A small CTC audio transcriber, trained from scratch.
Data: trained on read English sentences (LibriTTS-R), 15625 training examples.
Rows from block 4 of a small CTC audio transcriber, named by matrix and row number. Rows with one number within an expert belong to one neuron, the router's apart. Each number is 128 + 24 x the weight over its row's rms, rounded and kept within 0 to 255. All counts start at 0. Numbers have three digits each.
Before each expert's rows are labels from the 100 clips, of 14976, where the router gives the expert most weight on average: "top examples" is what is common among them. Only what is clearly more common there than usual is listed. The data: read English sentences (LibriTTS-R). In brackets: how many of the 100, against the usual share in percent.
# router: router (model.blocks.4.mlp.router.weight, 8x256, trained with AdamW), inputs 128-255
# up: expert up (model.blocks.4.mlp.up, 8x128x256), inputs 128-255
# down: expert down (model.blocks.4.mlp.down, 8x256x128, transposed), outputs 128-255

# expert 0
top examples: the word "her" (26 vs 7.9)
router.0:151152130147142138110081166113158135150192145132138106134126152157146138144112151139098113120167120140151115131074108138134157136100105149118130112133126124155149106117122091110078122138071098172118099123147124122136162114149121124132121108118128164130132095107136149078101131136173123124094137148146110124115142116135160150127129142120164136104131153127149123100145102124086130098109
up.7:153138124122155159121131147128119148115193116101139130123109171133133129173104082136099106186113138105161099136125110127138162101103143168124122136139103128150117144133129070121121156138156109130102098120146124134146113126085112140127126154125099153125090185124142113111100148161138086134139139110159115088111139133193137125110129150126135125110088080136132105159109154186134170104107
down.7:122158178101134120107096152140109127135118104137109110071120159137130147114141172101127088090131093108118154140120112119163184096133131141129170078141115144131162139120108086137116117091080117106125129098171117113090132132172132178152152159099119144123106118130163147098120096169120150090156124120136162154121128108140132130142161127140147132143118110124134130111141156161128121160133
up.8:145187122110110149088123162111107172127117156173136125079156102134119128113118119120128078128119143127108164085137114175124145139099121151094120110109157115128163095164121101132115133152092149131105113120104087117099133134168155099156129081106132120099145098100138155129129136125114121151134126100123127127132160147101100110126130136148072136127113135150156150183123132140132143118150
down.8:111119165118107132135084133147146158135146148132112122133132088105127116080155156114119136129129099120099156141091120116109121166100130144110155135111107109106096178166093133124075141156122124101144124102181133136124138151161136120121109127107167122105191121104146119115147146118131145072097126123155085132120134140128105136136103106110131176155144133131119138152170125128133119073147
up.9:129133143161113116127109177176117092168202122156110132144096140166100147155139132091119122102141175097122085155116158182150134108109105146097091150102150104138134174132136117136104154121128132158142140106141136121117125116123146081165125096116094115121138071171141109121105142120120149077142110138134107116087119097138154169150135155116139132109116096165114128127148124141126122163099
down.9:126130135140132117171122137114101113131124127163154123111128145141142134102178120081085103151140108147104139074152135088115163155111166161139156147149101126128153114125144108110104075116110099138123141127136158154110135143159160091093109139138155116118107121090109112153125147123110111164102166142131082134101160135099150132108146115144166110129170158154133158178150120138120123102120
up.10:096124118087139127136140125115097124113069094142148177109147100116175134160082126154127123135115135170089128155096148146152153131113125118151118139122121134138148090171132147127153156112135115154159126121093169144141095092141115149178118137121084126159098114151135152174141101126153139129083112134137112122111121114108117092133155132131130087116170115154137110130116127067099130099070
down.10:125147154098141120168137120161124108127108142140134108149136114128073150136138113148111122137125109130153100115115065137121146117138137164119107083131163150134129131077100174115159137098096111162118122150157148105139112115088144158134098111121142099131107144133144117090141091172135083145129127113121159116155138151130121138110131142166115148155116120137127100161125131095161098130104
up.11:121144101156165142115145188135140130128136157115127136102111125075155128140093121109119106127090109117130130137127113108139107110126132151133161123132150124133108091123117133071154113154112148098108120128175082142150150101132128120121111124125156194155102129096141144073138100169148125135109163138097131118120156144127097113109093122206116110120066116130158097197143129155094102105089
down.11:123106129156110113115114104163182152138145164092177121150103117151117161130172096125122081105112113093109138154110140100112089131113129124147159154149097062140114135093118135099104151082116099110117117123084119135130134127100128107113154145101156132129107112150125127168196104124152120128123177097179152135144120168130119129138150108123114130171130129111193139135153148109172143144166

# expert 3
top examples: the word "be" (25 vs 8)
router.3:119134122168180099120122142126158100136127136106126125121185124126141181131126131130132110099115084115127163119096129146161133135123122125139104134122137124125124137145124120090078129130140103167129092147112083185129135149158124108134148105151122133136144180129146151144114146098088138166183136161115162125100139123123136129113152166149099119140122120134138098127104116092133137125150
up.7:111135119124172146170116118158122095184115133097134179154119104134113182133112167172145158142139099095131119143109119152136157078124139148130118179147138096092143142154149106108134111135140132122116116135115095129147097133146159124137139100103136111126096122107124118112140116139151079147111139178137078107151138115085127090111117138128141177128164128139135118128119146135137132179120
down.7:121122119166114092145129100122107112106140121114135135146115105128134138122139154170181182175140106140179129181102110109117095105126118121125093128093145119131137116157150100122134133168133155078154147089109142177153147134172090118087099147157123136149102118087136121132150122126120151089116110134117124121149130164123137088172061140127129108091153153112091133125178091099105151105148
up.8:112126145102136164146140125103127140111097152136161118117116114166136119150126105126108137139141156146133093157124102101189136140135154113168119079134152119088109175162141138110142101127123168156125157151110175128126095112119134144143114136144142146134152134137126111094150116156126128159102141133157114158144137122106119110067131138167126149133144147102121122119109177144118100116129
down.8:148159132096111160128131147100165111144148108116133132145092103112124128104150136132120124117134160087161134130128161117116121124135140171117126166161116136123124125124168134131161145090108151125157106120099130127134128114125110128150168185188147132153176128107133113151165138106143133137128126090098092094112099131100111132134134096156156116156185118125093126130135082134170071142124
up.9:119128121122123170130147121143114129154094146137121110108138112172122136189108095121092108136153124168134098139122090121170132157146180162148088122108149115123148153157126149123163116122077148137108153156105137117149131121139144133131149153095118140131132125111136087112105125145146123182105091133128123147150109129138106116070144134167128111154084114117114113126122157131123123118108
down.9:101137099150144115143124090132152112160095171091120123155136169140133117133116099143150100072121123149117090146089158110137157063120129142118140135100118106149103153155151123137120149109112159106130128142092146105154128106084114146128139158118114134141132110116134103117144163124143109107155045124108130129151063143123161138120146120148144103131147125140106113080087121140139102108136
up.10:134122138160113148120089069107152095093145115137127118156128118103126156104154140119134160095104117141103128115140144106148113134108142167108182186102135117118127105142120078102138112153147107125128158153128190147120121127139123143114083061118074144160099129140148114140126164140183112141134124116156167134185104110085164143117140131142129073111142117150111124153117151183145149140142
down.10:122146190119174147136136073149120122126159116137145121132078096099082142104121141106125120125124149123090128116136105141130124114081092158127135141148158119105092086117103105092128109106120139099101129119118144154109105117123157123095102155096146144154103103155165126136091132153076141135123069116140141114136159104113140145116159174201123111128150120161171122142123115140081129119121
up.11:154158124119126149122160087167093100166115116149128106157086106111105107113149099090111116130120090125176119121137128167108088084124125106164199088162161145105133127125111121080112152123120104136113173097170107146133141136125148213090118116116156173139173111097111128131114150145084109097084135112154149130093129116108101125145146137119117157171155147138123113140124107125153133080106
down.11:112140142141103147118129150126134154192113136176123116144164133114134152151098076141108129116140127150127169117174107157151140101120159104124153137154134086161101088150111111100114139132149137115165103142155116144112125106085107136124160158127127119110132119083148146140144107135167096174139176117121145131120150113112102090134131140097125118113139093123143117145093109125111151159099

# expert 4
top examples: the word "her" (34 vs 7.9)
router.4:105127094130141180133148123134092078147133123135092122150122116154142106121133119146133162130152103128131067125122114111110102121153133170152146159122155170110148166157175145148114158123109118106131126160101120125144118106142155107126107143084096138162133123128139123099127161116156150136085107155139103102142127104131124113114097128141124198153161176148120150108121091099093125056139
up.7:110117144158131126096186093173125165143136109151146147100073116085124135114155180090111102107161148148115119130142110123134119121114133150111157147155092136148160129139108135135078127164145114140108087138116157139074137177118125112109110113161146095181132098164109114111140101129132160095109111127120111111106110092181141104122136156119122141150146109117138118112107119058107110156110
down.7:088153142115099131135159159138145158121173117143173154122154119116128106117140162100124122061123142114140152140127134134161133134121116145114174129130126127151140168100087092123145158099140201117147166097125117111098107139177136145123083147103149083122177129156128107177144137135159122098123139155115120132086134145105158138118148078175132129160186123088107122139154124172140129151145
up.8:136134112135135120132129160117125109106128139140113136109136149138126118137116121121127127118141104162084072126125103087116096140138173146137157130102093150096154094134099182142151116149137117137136138130102133061129115165181112136159151123112125117143095163154098103131136117129095139183128094130127135114144131080148149133103167126166147163183123133108130130098128118073160136139137
down.8:101132125185155125077136124105161125147151145109139172145160141094139085083082110125125172085149114138170137169165124146107145160131097112127076090146152140198149128155132143154149135146191142094160105126134100150138149114165151125138132126101094184113131118126055137113127127146150131105159113150132132130105156132138168093150155120107119137064148135123142127072123150150105103131134
up.9:151133132128107154167164161119166111111073117138138082092135142159148130125118111124106144177152081117144136125086131134141152164072087170117104140173117145139107154139148130131186132116113163139137158129106127103141087145122108140131128147171143119164156156146109102116144149149144154103136131120104102122135118124128122158115074112139167127140127130112124101153116128125125091143094
down.9:170117084114129147164116176126111141130136128133100117130134101118104169160157111197088108130113130134151083159128115134151100118117087136117128150090131137128119134154151082103147133129120135097158154136109175060100119144115116126168121150143107154148146123143092114132136145126112108092114139130087110108102173126140134142095088111141128119157107101101138123131108134164107098095146
up.10:113152123138109136135084136119161169109123126127146184145106084115126137128130145120147116083099148123159183141144143129132177127142137109128105074132093146097146145181121088090164172091147175082113132147131151122113175135119158145159140092140119102105104116170107149147167122095145098078119123110123079142092083136108122082151101128117135113124154121099134116127091136168174135181131
down.10:116141173168093122129113121133166161100165135136157155123142158127080095107132128146137147090115179137132107084120146111141125150098123108132123115151118123129140119108100113144125161159155134122183148107116164092101144121172074141153137092134164112133134104120119132171089110127131165118157156161085151130121163130163136128173167145112104124152114174171158135105152078152138087135145
up.11:090139151075135120136101154129068109154173147159145100118121139141063107151147138131116123164142105098127100134093138150105168129095134138110123156169090147132117159114110120119077102078106133144124111112115105149158108150097157124122147127153132110145166129152117121106136157132129119127101134144167101128097129155131114150111103125100145132143130078069120111106118123139115131156107
down.11:154121175116151122094103113103120147136092142153166192111098145152113130107142114152080137127096141159110117122125112107133156133125157120135110137154174139158143157123143115103118114141118100162096132122169146148168145086115121150115150161114114127117129143093083147104094163180140111133144143105100164105159148106174117130111123097111096132100138144172118134143138167151119122136091

# expert 6
top examples: voice: male (75 vs 47.7); the word "as" (27 vs 7.1); the word "his" (27 vs 10)
router.6:139128160145127127142160117137123097122173116135130085101084093100086130116127102117116088122109105153132144112109116099147157102159129104130208136155137112105126107134089173167147139114112116118114128130135110137141118075136151086120098141119109154114153133129152110104095083132140117121132141114143124142124119148166118153106139099094131094126142162101165131111133163166162114159095
up.7:082131093136170124149126172137134133151113154153158121107144135126162115160131146149136095137158105139110130139145109131136141140163128153113124136122089135159140139141106109091103110141127128127106060158116152095105124154127130133110099119134160113127140140166174125102147101108165162157095116179119120200150128143139137088101104131135163126069166142094136139155103161087090115171129
down.7:170128094145143096114155112158121152113098139107137133170160145182145122129186126079146157111115137086103160148113149122072092159137127138127164120112068120105128127156147137118130133148138066124133119109099144109120134156125124089122152109134101124140106120127100091159135112121105148135094157118142089143148122137086074110163109128113142159130143120156144117175112125111143117125138
up.8:168115144169151118152144152098190114110106121162192110108135162140159119130096172154143119141117119113146124140128140118128117147092119131125165128122091160097147111118161118131130085131130126105129095134172110123087138121106092163085100128172135103095165115149102133160147110152127114100125140142106106083144138121166126082092107123153186124147133134111145154124155087104149128111134
down.8:173115124146084138155117151143142109110073112125112157131121123155093111153104141099145148118160129107141102112099146104095120141135103096103173132110116139124132134183098108129084096150129143120125139125113153159100075157129123141115134140151147131161159115149129144143146112129117144121113098150147102176130127134115162185150121124098144146142131108088132101119097131107095158130180
up.9:125109137136131135119104123102131153145126104139064109113099089100163128197131107137143116140154159129136111142173102129124075094112168086160135134110149099168121129140095113154148125114142193147076169149088106141100129120121143129130132139116122155149123173138157139096149133127110107142139130103109151183137139138125120113110101127142147170095149118114153131098099137102113115141151
down.9:110152138133146144105090145140099117141129160113141123087099103122100147134138128163131107144111139144126162107170142101139194110129147092098140115142092116139073119090181133135121149102104106133159136158136115135141121088127159120159123136074167120138117067119121107146108145136172077120181105080124160122100148158147142121099150102128103142160104094132089157136129097113133106173107
up.10:108158137118126139134111100108082119129163115142143105162075129133128116138152128098098177096188139145113119124113103134137092110108162158144128173126120163203103144091086170142157121133088118113116182131115130099182167155119137145093105089100168147157116155111122098155124107123164114161138096155147112090108149126111121119090130126136123134131088115144161138095153129104135131112107
down.10:090111119141160108122168162137125140165083135109167165130127123109182077139124136115108174135111098123131118107146134134125138140147140153134163130078154117119123091137156115128105123168160158132158140204128151148107123115134108177139109077110134055152114114068084085095153116135128114150147112104115147148115123105129122118132161153098123084137116158088153132109152101134100124155124
up.11:162117160116141126128104137126122100137140144092121126176124140152132157113125165079101162104146171157082148103125125119100167133121135142110130135103120141141110095145152114130117134076127146161153165152131127142119125121153165125156165141098093182123088120108155122165128106102134114116152130132122096157193095105100115175105118137151163107095139081150112130121119081139109108114132
down.11:144158107137122155186144114154175104173128120126129132170081105134159150117135146109140116103133171094156125160119137138139110136130129170095139145151139165099122120080119113079147149120105099102125119124131112136100141102124098182103131137135106126164091160146125094116117173157097118104159076135125132133192144101110141127118091158129155144109132116102106115116149127098131113173125