Weights of a small CTC audio transcriber: 12.2M parameters.
Rows from block 3 of a small CTC audio transcriber, named by matrix and row number. Rows with one number belong to one neuron. Each number is 128 + 32 x the weight over its row's rms, rounded and kept within 0 to 255. All counts start at 0.
After each neuron's rows are labels from the 100 clips, of 14976, where the neuron reaches its highest value: "strongest on" is what is common among them. Only what is clearly more common there than usual is listed. The data: read English sentences (LibriTTS-R). In brackets: how many of the 100.
# fc1: first MLP up (model.blocks.3.ff1.fc1.weight, 1024x256), inputs 148-184
# fc2: first MLP down (model.blocks.3.ff1.fc2.weight, 256x1024, transposed), outputs 148-184

fc1.406 [133  85  97 160 132  44 139  60 117 119  81 132 137 149 139  94  81 141 152 156 119 156  78 100 117 137 141 110 120 120 135  96 109 174 181 156 159]
fc2.406 [100 120 134 128 134  82 125 116 114 167 147 125 165 110 131 133 157  88 108 130 127 134 160 117  75 152  66 137 130 109 142  64  57 125 121 122 197]
strongest on: the word "her" (74); the word "she" (34)

fc1.482 [ 77 110 200 118 101  74 130  83 107 112 104  77  97  93 156 136  97 116 140 118 131 108 126 181  88 143 136 117 150 149  53 138 101 109 113 111  67]
fc2.482 [122 133 117 127 139  81  98 117 135  82 109  87 130 165 109 144 175 101 109 114 101 141 172 123 130 122 132 112 147 147 146 143 113 169 129  90 116]
strongest on: the word "you" (32)

fc1.689 [115 151 104 105 188 112 108 158  80 134 132 152 131 117 143 103  81 185 151 143 131  71 103 140  94 108 126 118 115 110 177  67 150 144 151 150 123]
fc2.689 [123  94 150  98  97 130 119 156 111  86 140 172 123 142 149 110  85 160 141 131 112 112  79 129 110 129  87 136 149  98 186  85 113 133 152 114 129]
strongest on: the word "her" (57)

fc1.358 [119 100 186 164  93 178  97 129 117 134  86 133 123 141 128 124 143  94 142 199 143 134 116 154  54 132 117 113 135  69  58  99 146 103 167 151  98]
fc2.358 [ 98 128 178 135 102 126 161 128  78 146 174  88 165 126 131 117 147 109  90 107 131 132 137 112 171 143 132 125 155 123  55 148 107 142  93  90 132]
strongest on: the word "but" (46)

fc1.372 [ 87 106 147  96 135 105 157 137 171 163 156  49 160 132 109 159 104 130 204 180 111 102  83  84 109 154 160 149 189  97 104  99 118 137 155 134 147]
fc2.372 [ 91 191 132  87 140 140 152 160 136 122 150 146 184  71 119 179 154 138  97 121  63 133 158 162 129 137 177 116 115  77 116 107 147 147 131  94 114]
strongest on: the word "for" (33)

fc1.387 [132  28 155 105 118 147 151 143 143 126 104 186 182 173 183 147 118 104 123 134 125  17 135 155 105 135 129 149 163 120 152  98  99 131 108 154 119]
fc2.387 [120 142 106 160 111 130 121 132 128 123 150 124 129 131 119 106 148 120 126 109 139 156 151 129 135 137  97 132 133 138 127 120 129 117 138 123 145]
strongest on: the word "the" (77)

fc1.478 [ 84 147 140 144 132 139 157 142 108 102  95 134 113  83 152 153 214  83  73 199 145 131  83 132 173 127 151 102 125 106 197 146 118 131 108  99 120]
fc2.478 [ 60 167  51 107 140 146 164 167 137 115 139 128 110 126 173 147 168 180 108 125 114 126  84 139 136 124 121 103 142 139 116 103 156 158 137 115  82]
strongest on: the word "we" (26)

fc1.143 [ 84  84 180 147  80 109 141 109 110 173  68 169  88 161  79 150 142 142  81  69 164 139  74 154 163 174 121 118 126 123 161 164  92 114 111 100 138]
fc2.143 [103 169 179 133 129 111 209 176  87 145  93 120 114 159 106 134 126 120 132  96 121 168 199  49 105 158 120 167 111  57 153 153 136 122 111 140  85]
strongest on: the word "but" (34)

fc1.137 [174 106 194 129 161 150 151 112 155 161  97 120 117  69 143 118 105 141  74  58 142 123 143 143 168 141 102 119 158 125 124 146 121 156  92 128 106]
fc2.137 [101 115 100 111 173 130 176 160 148 126  79 169  98 105  88  94 162 160 174  94  69 194 123 123 127 208 109 120 157 178 108  94 105 161 119 131  74]
strongest on: the word "the" (76)

fc1.340 [ 89 115 113 116 162 137 108 164 128  91 172 137 121 157 168 134 126 190 130 148 116 148 179 118 157 109  74 113 122 128  88 119  93 135 177 176 113]
fc2.340 [ 89 122 143 150 109 125 129 144 109 123 116 130 164 159 125  99 104 114 129 133 141 156 106 131 113  98  81 101 172 140 151  71 144 132 157  96 100]
strongest on: the word "her" (35)

fc1.395 [204  70 132 106 116 121 104 119 157 146 157 154 112 145 153 157 146 113 146 160  96  77 139 145 115 201 128 143 115 103 117  50 126 113 115 165  80]
fc2.395 [126 145 149 141 141 117 115 140  91 125 131 131 112 136  80  88 125 124 111 120 105 132 168 127 145 146  77 113 102 129 115 101 125 152 130 118 142]
strongest on: the word "for" (44)

fc1.101 [106 170 160 183 129  69 123 183 154 101 111 162 116 115 124  92 135 148 119 110 118 163 159  85  97  82 133 170 135 118  40  68 104 121 111 129 141]
fc2.101 [114 134 150 117 137 147 141 142  94 145 134 124 141 124 116 132 112 118 179 135 104 157 124  96  82  66 145 170  89 114 181 127 148 167 138 143 119]
strongest on: the word "for" (26)

fc1.235 [ 69 107 117 124 156 145 128  50 112 118 115 135 209 158 140 133 167 148 132 193 129 206 166 126 156  93 152  46 104 146 170  89 121 155 117 113 114]
fc2.235 [112 168 124 132 160 138 159 131 116 136  97 108  89 160 111 149  77 128 156 102  72 139 122 115 130 141 133 158 104 155 174  98  83 165 135 183 130]
strongest on: the word "have" (29)

fc1.563 [131  91 101 111 100  44 107 136 128  92 146 113 116 133 102  99 151 124 160 161 121 105 125  51 114  76 109 128 113 191 132 130 142 101  85 158 131]
fc2.563 [ 77 164 125 135 155 129 123 133  90 140 157  82  88 114 137 105 164 183 139 173 129  85 127 116 176  96 126 137 148 117 153  92 162  97 187 131  76]
strongest on: voice: female (83)

fc1.293 [138  91 132  82  94 148 115 168 109 127  78 116 124 174 143 127 185 106  89 132 140  95 147 166 114  79 128 156 110 121 157 105 129  80 144 140 113]
fc2.293 [137 180 130 101 119 173 173 138  91 117 163 108 176 155  97  99  81 105 141 109 141 148 122  85  96 162  71  74 164 141 127  91 136 113 114 173 178]
strongest on: voice: male (74); the word "that" (38)

fc1.257 [129 109 132 107  73 177  67 112 129 152 129 179  82  88 153  90 138 120  91 131 165 142 117 127 120 139 172 108 130 153 153 136 193 146 121 134  95]
fc2.257 [122 133  99 159  99 129 118 180 140 130 143  94 121 122 123 111 143 128 124  85 129 134 188 164  91 128 112 132 200 140 145 131 109 175 144 136 124]
strongest on: voice: male (80)

fc1.657 [108 124 158 102 152 135 167 108 132 101 134  99 148 185 115  71 156  96  67 157 191 111 163 175 153 153 140 103 141 167 112 113 146 109 122 156  91]
fc2.657 [159 144 144 111 120  96 154 143 120 150 103 147 157 111 133 107 101 144 124  97 117  87 172  85  74 134 130 119 118 170 123 139 147 150 109  93  61]
strongest on: voice: female (84)

fc1.584 [112 170 215 166 166  83  59 114 131 125 102 164 139 139 172 113 119 175 160  96 117 129 179 148 139 127 121 140 148 100  86 207 111 155 167 103 106]
fc2.584 [144 132 121 116 150 128  67 120  61 163 142 148  81 134 166 147 149 168 127 111 144 104  71 112 153 157 136 124  76  50  98  86 138 109 132  90 115]
strongest on: voice: male (96)

fc1.194 [173 120 173 100 113 154  94 122 178 127 137 108 157 114 114 149  64 130 125 109 137  80  77 101  96 125 149 110 158 125 131 112 158 135 163 170 170]
fc2.194 [191 151 112 108 144 110 155 145 127  93 175 106  99 114 125 107 153 176 119  98  87 183 133  94 117  50  98 161 128 185 132 144 119  94 128  97 132]
strongest on: the word "this" (26)

fc1.371 [128 146 133 141 141 150 112 128 133 140 133 118 197 100 132 114 101 186 107 117 128 104 164  73 152 181  92 120 111  79 110 105  74 179 153 126  94]
fc2.371 [168 183 111 109 131 126 156 186 111 101 177 116 120 111 140 170 157 156 124 122 144 154  86 108 127 136 101  76  59  64 107 153 188 108 146 157 101]
strongest on: the word "the" (96)

fc1.526 [134  68 131 174  89 110 136 124  73 116 139 137 109 192 118  81  80 137 119 130 108 136 103  90 121 113 131 132 142 148 195 117 119  73 111 132 134]
fc2.526 [176  48 106 129 118 155 128 130 148 164 143 125 142 170 129 142  94 149  99 100 107 115  74 139  76  74 174 121 174 124 152 114 136 157 143 108 156]
strongest on: voice: male (74)

fc1.530 [121 195 143 139 121 156  33 110 206 103 160 114 151 130 136 102 157 147  91  89  46 163 103 112 146  83 171 127 122 170 126  95 120  96 118 139 120]
fc2.530 [117 126 133 166 104  61 123 157 114 178 160 205  95  76 102 133 127 140 173 158  76 113  66 160 140 135 137 134 112 135  93 111  99  93 123  79 144]
strongest on: the word "you" (35)

fc1.479 [140 200 149  98  54 166  80 135 163 119 102  92 125 141 127 131 121 144 124 130 134 139 166 144 125 171 111 121 120 157  80 189  88 137  90  84 127]
fc2.479 [143  68 137 114 160 123 110 109 133 123 153 131  96 142 145 167 166  93 119 121  49  88 152 200 197  81 180  83 141 118 116 150 148 120 143 145 110]
strongest on: the word "you" (42)

fc1.131 [ 89  98 154 190  89  14 171 128 113 106  88  69 167 143 127  81 140 144 130 164 118 192 119 143 150 146 106 199 150 158 166  98 120 123 166 124 125]
fc2.131 [132 139 167 143 116 115 180 132 122 173 137 150 157 117  82 117 148 136 120 139 111 155 129  89 125 196 147 153 167 166  99 101 131  76 147 122 160]
strongest on: the word "for" (28)

fc1.108 [183 115 161 117 137  88  79 108  92  73 131 162  95 103  91 147  82 131 125 172 117 160 116 152  51 100 116 131 139 162 147 105 123 137 172 100 102]
fc2.108 [137 172 105 182 132 129 141 118 101  74 175 106  81 181 125 137 144 120 114 127 126 171  89  82  87 116  75 119 140 172 142 128 143  94 118 111 135]
strongest on: voice: male (85)

fc1.673 [134 175 129 107 104 113 157 196 132 101 106 174 170  82 113 128 150  86 136 166 113 118 103 151 109  86 131 118 105 119 149 167 116 184  84 183 134]
fc2.673 [ 67 126 115 113 109 126 124 157 134 119 112 107 124 139 168 149 103 170 117 127 138 140 141 150 103 122 163 156  97 163  74 121 137 182 120 121  88]
strongest on: the word "we" (30)

fc1.743 [154  97 120 133 143  99  60 163 133 189 163  90 103 169 104 138 106 108 128 129 166 101 129 155 119 111 142 120 131 130 161 173 136 150 175 113 165]
fc2.743 [127 107 126 151 120  51 113 144 126 162 137 101 153 157 107 105 129 155 105  91  95 118 164 132 150 170  54 133  98 111 102 110 111 159 103 130 110]
strongest on: the word "the" (83); the word "of" (52)

fc1.475 [131  88 127 182 184 137 146  46 140 176 127  72 106 158 157 130 123 175 117  99 166 167 124 152 119 115 117  37 141 195 116  78 127 147 114 124 128]
fc2.475 [137 136 153 131  55  72 114 153  78 107 133  67 208 127 137 130 151  86 156 121 104 164 133  56 114 188 150 124 100 153 150 124 120 174 139 134  85]
strongest on: voice: male (75)

fc1.41 [127 109 140 106  96 125 127 156 156 145 118 129 128 147  99 138 143 142 139  83 155  89  97 126 130 128 154 107 145 163 184 137 159  82  91 178  89]
fc2.41 [175 153 143  91 133 107 122 117 141 121 103  96 115 131 120 134 123 156 136  84  74 129 123 106 166  84 108 121 145 134 147 156 104 142 130  91 173]
strongest on: the word "it" (45); the word "if" (32)

fc1.369 [129 113 204 140 203  97 143 110 122 126 105  71 143 157 159 107 131 129 126 115 125  96 155  98 184 101 215 126  77 146 129  72  96 135 162 131 131]
fc2.369 [154 197 155 142 155 131  99  94  86  96 155 164 119 121 166 164 169  53 167 110 131 126 145  93 120 124 153  95 126 158  97 136  31 124 139 126 159]
strongest on: the word "never" (37)

fc1.136 [ 86 157 100 169 107 106 152 136  96 138 159 167 138  80 154 145  99 128 134 143 153 138  77 164 116 135 166 152 116 125 125 132 162 161  84 100 110]
fc2.136 [ 79  99  87 106 145  84 102 142 173  92 129 131 121  91 114 159  91 176 143 220 161 116 104 129 102 142 141 122  50 114  74  71 146 121  99  90 109]
strongest on: the word "when" (42)

fc1.734 [144 171  85 120 187 102  76 152 149 114 115 111 131  90 145 140 124 155 126  93 169 139 175 152 136 186 135 133 117 148 174 120  98 103 199  95  75]
fc2.734 [151 110 105  62  84 124 137 169 115 163 109 167 160 185  62 120 157  89 127 111 147 188 120 188 165 154 115 206  99 113 166 127 161 193 112 156 129]
strongest on: the word "it" (38); the word "was" (34)

fc1.661 [141  83 174 169 130 125  55 108 108 149 163 144 144 129 116 144  60 116 134 152  87 100 135 160 149 165 138 178 154 148  49 158 105  94 180 123 156]
fc2.661 [ 75 117  10 135 162 123  91 118 137 128 151 131 155  91 146  81 150 156 150 184 149 132 126 141 118 128  99  79 104 123 124 102  82 154  30  92 120]
strongest on: the word "her" (26)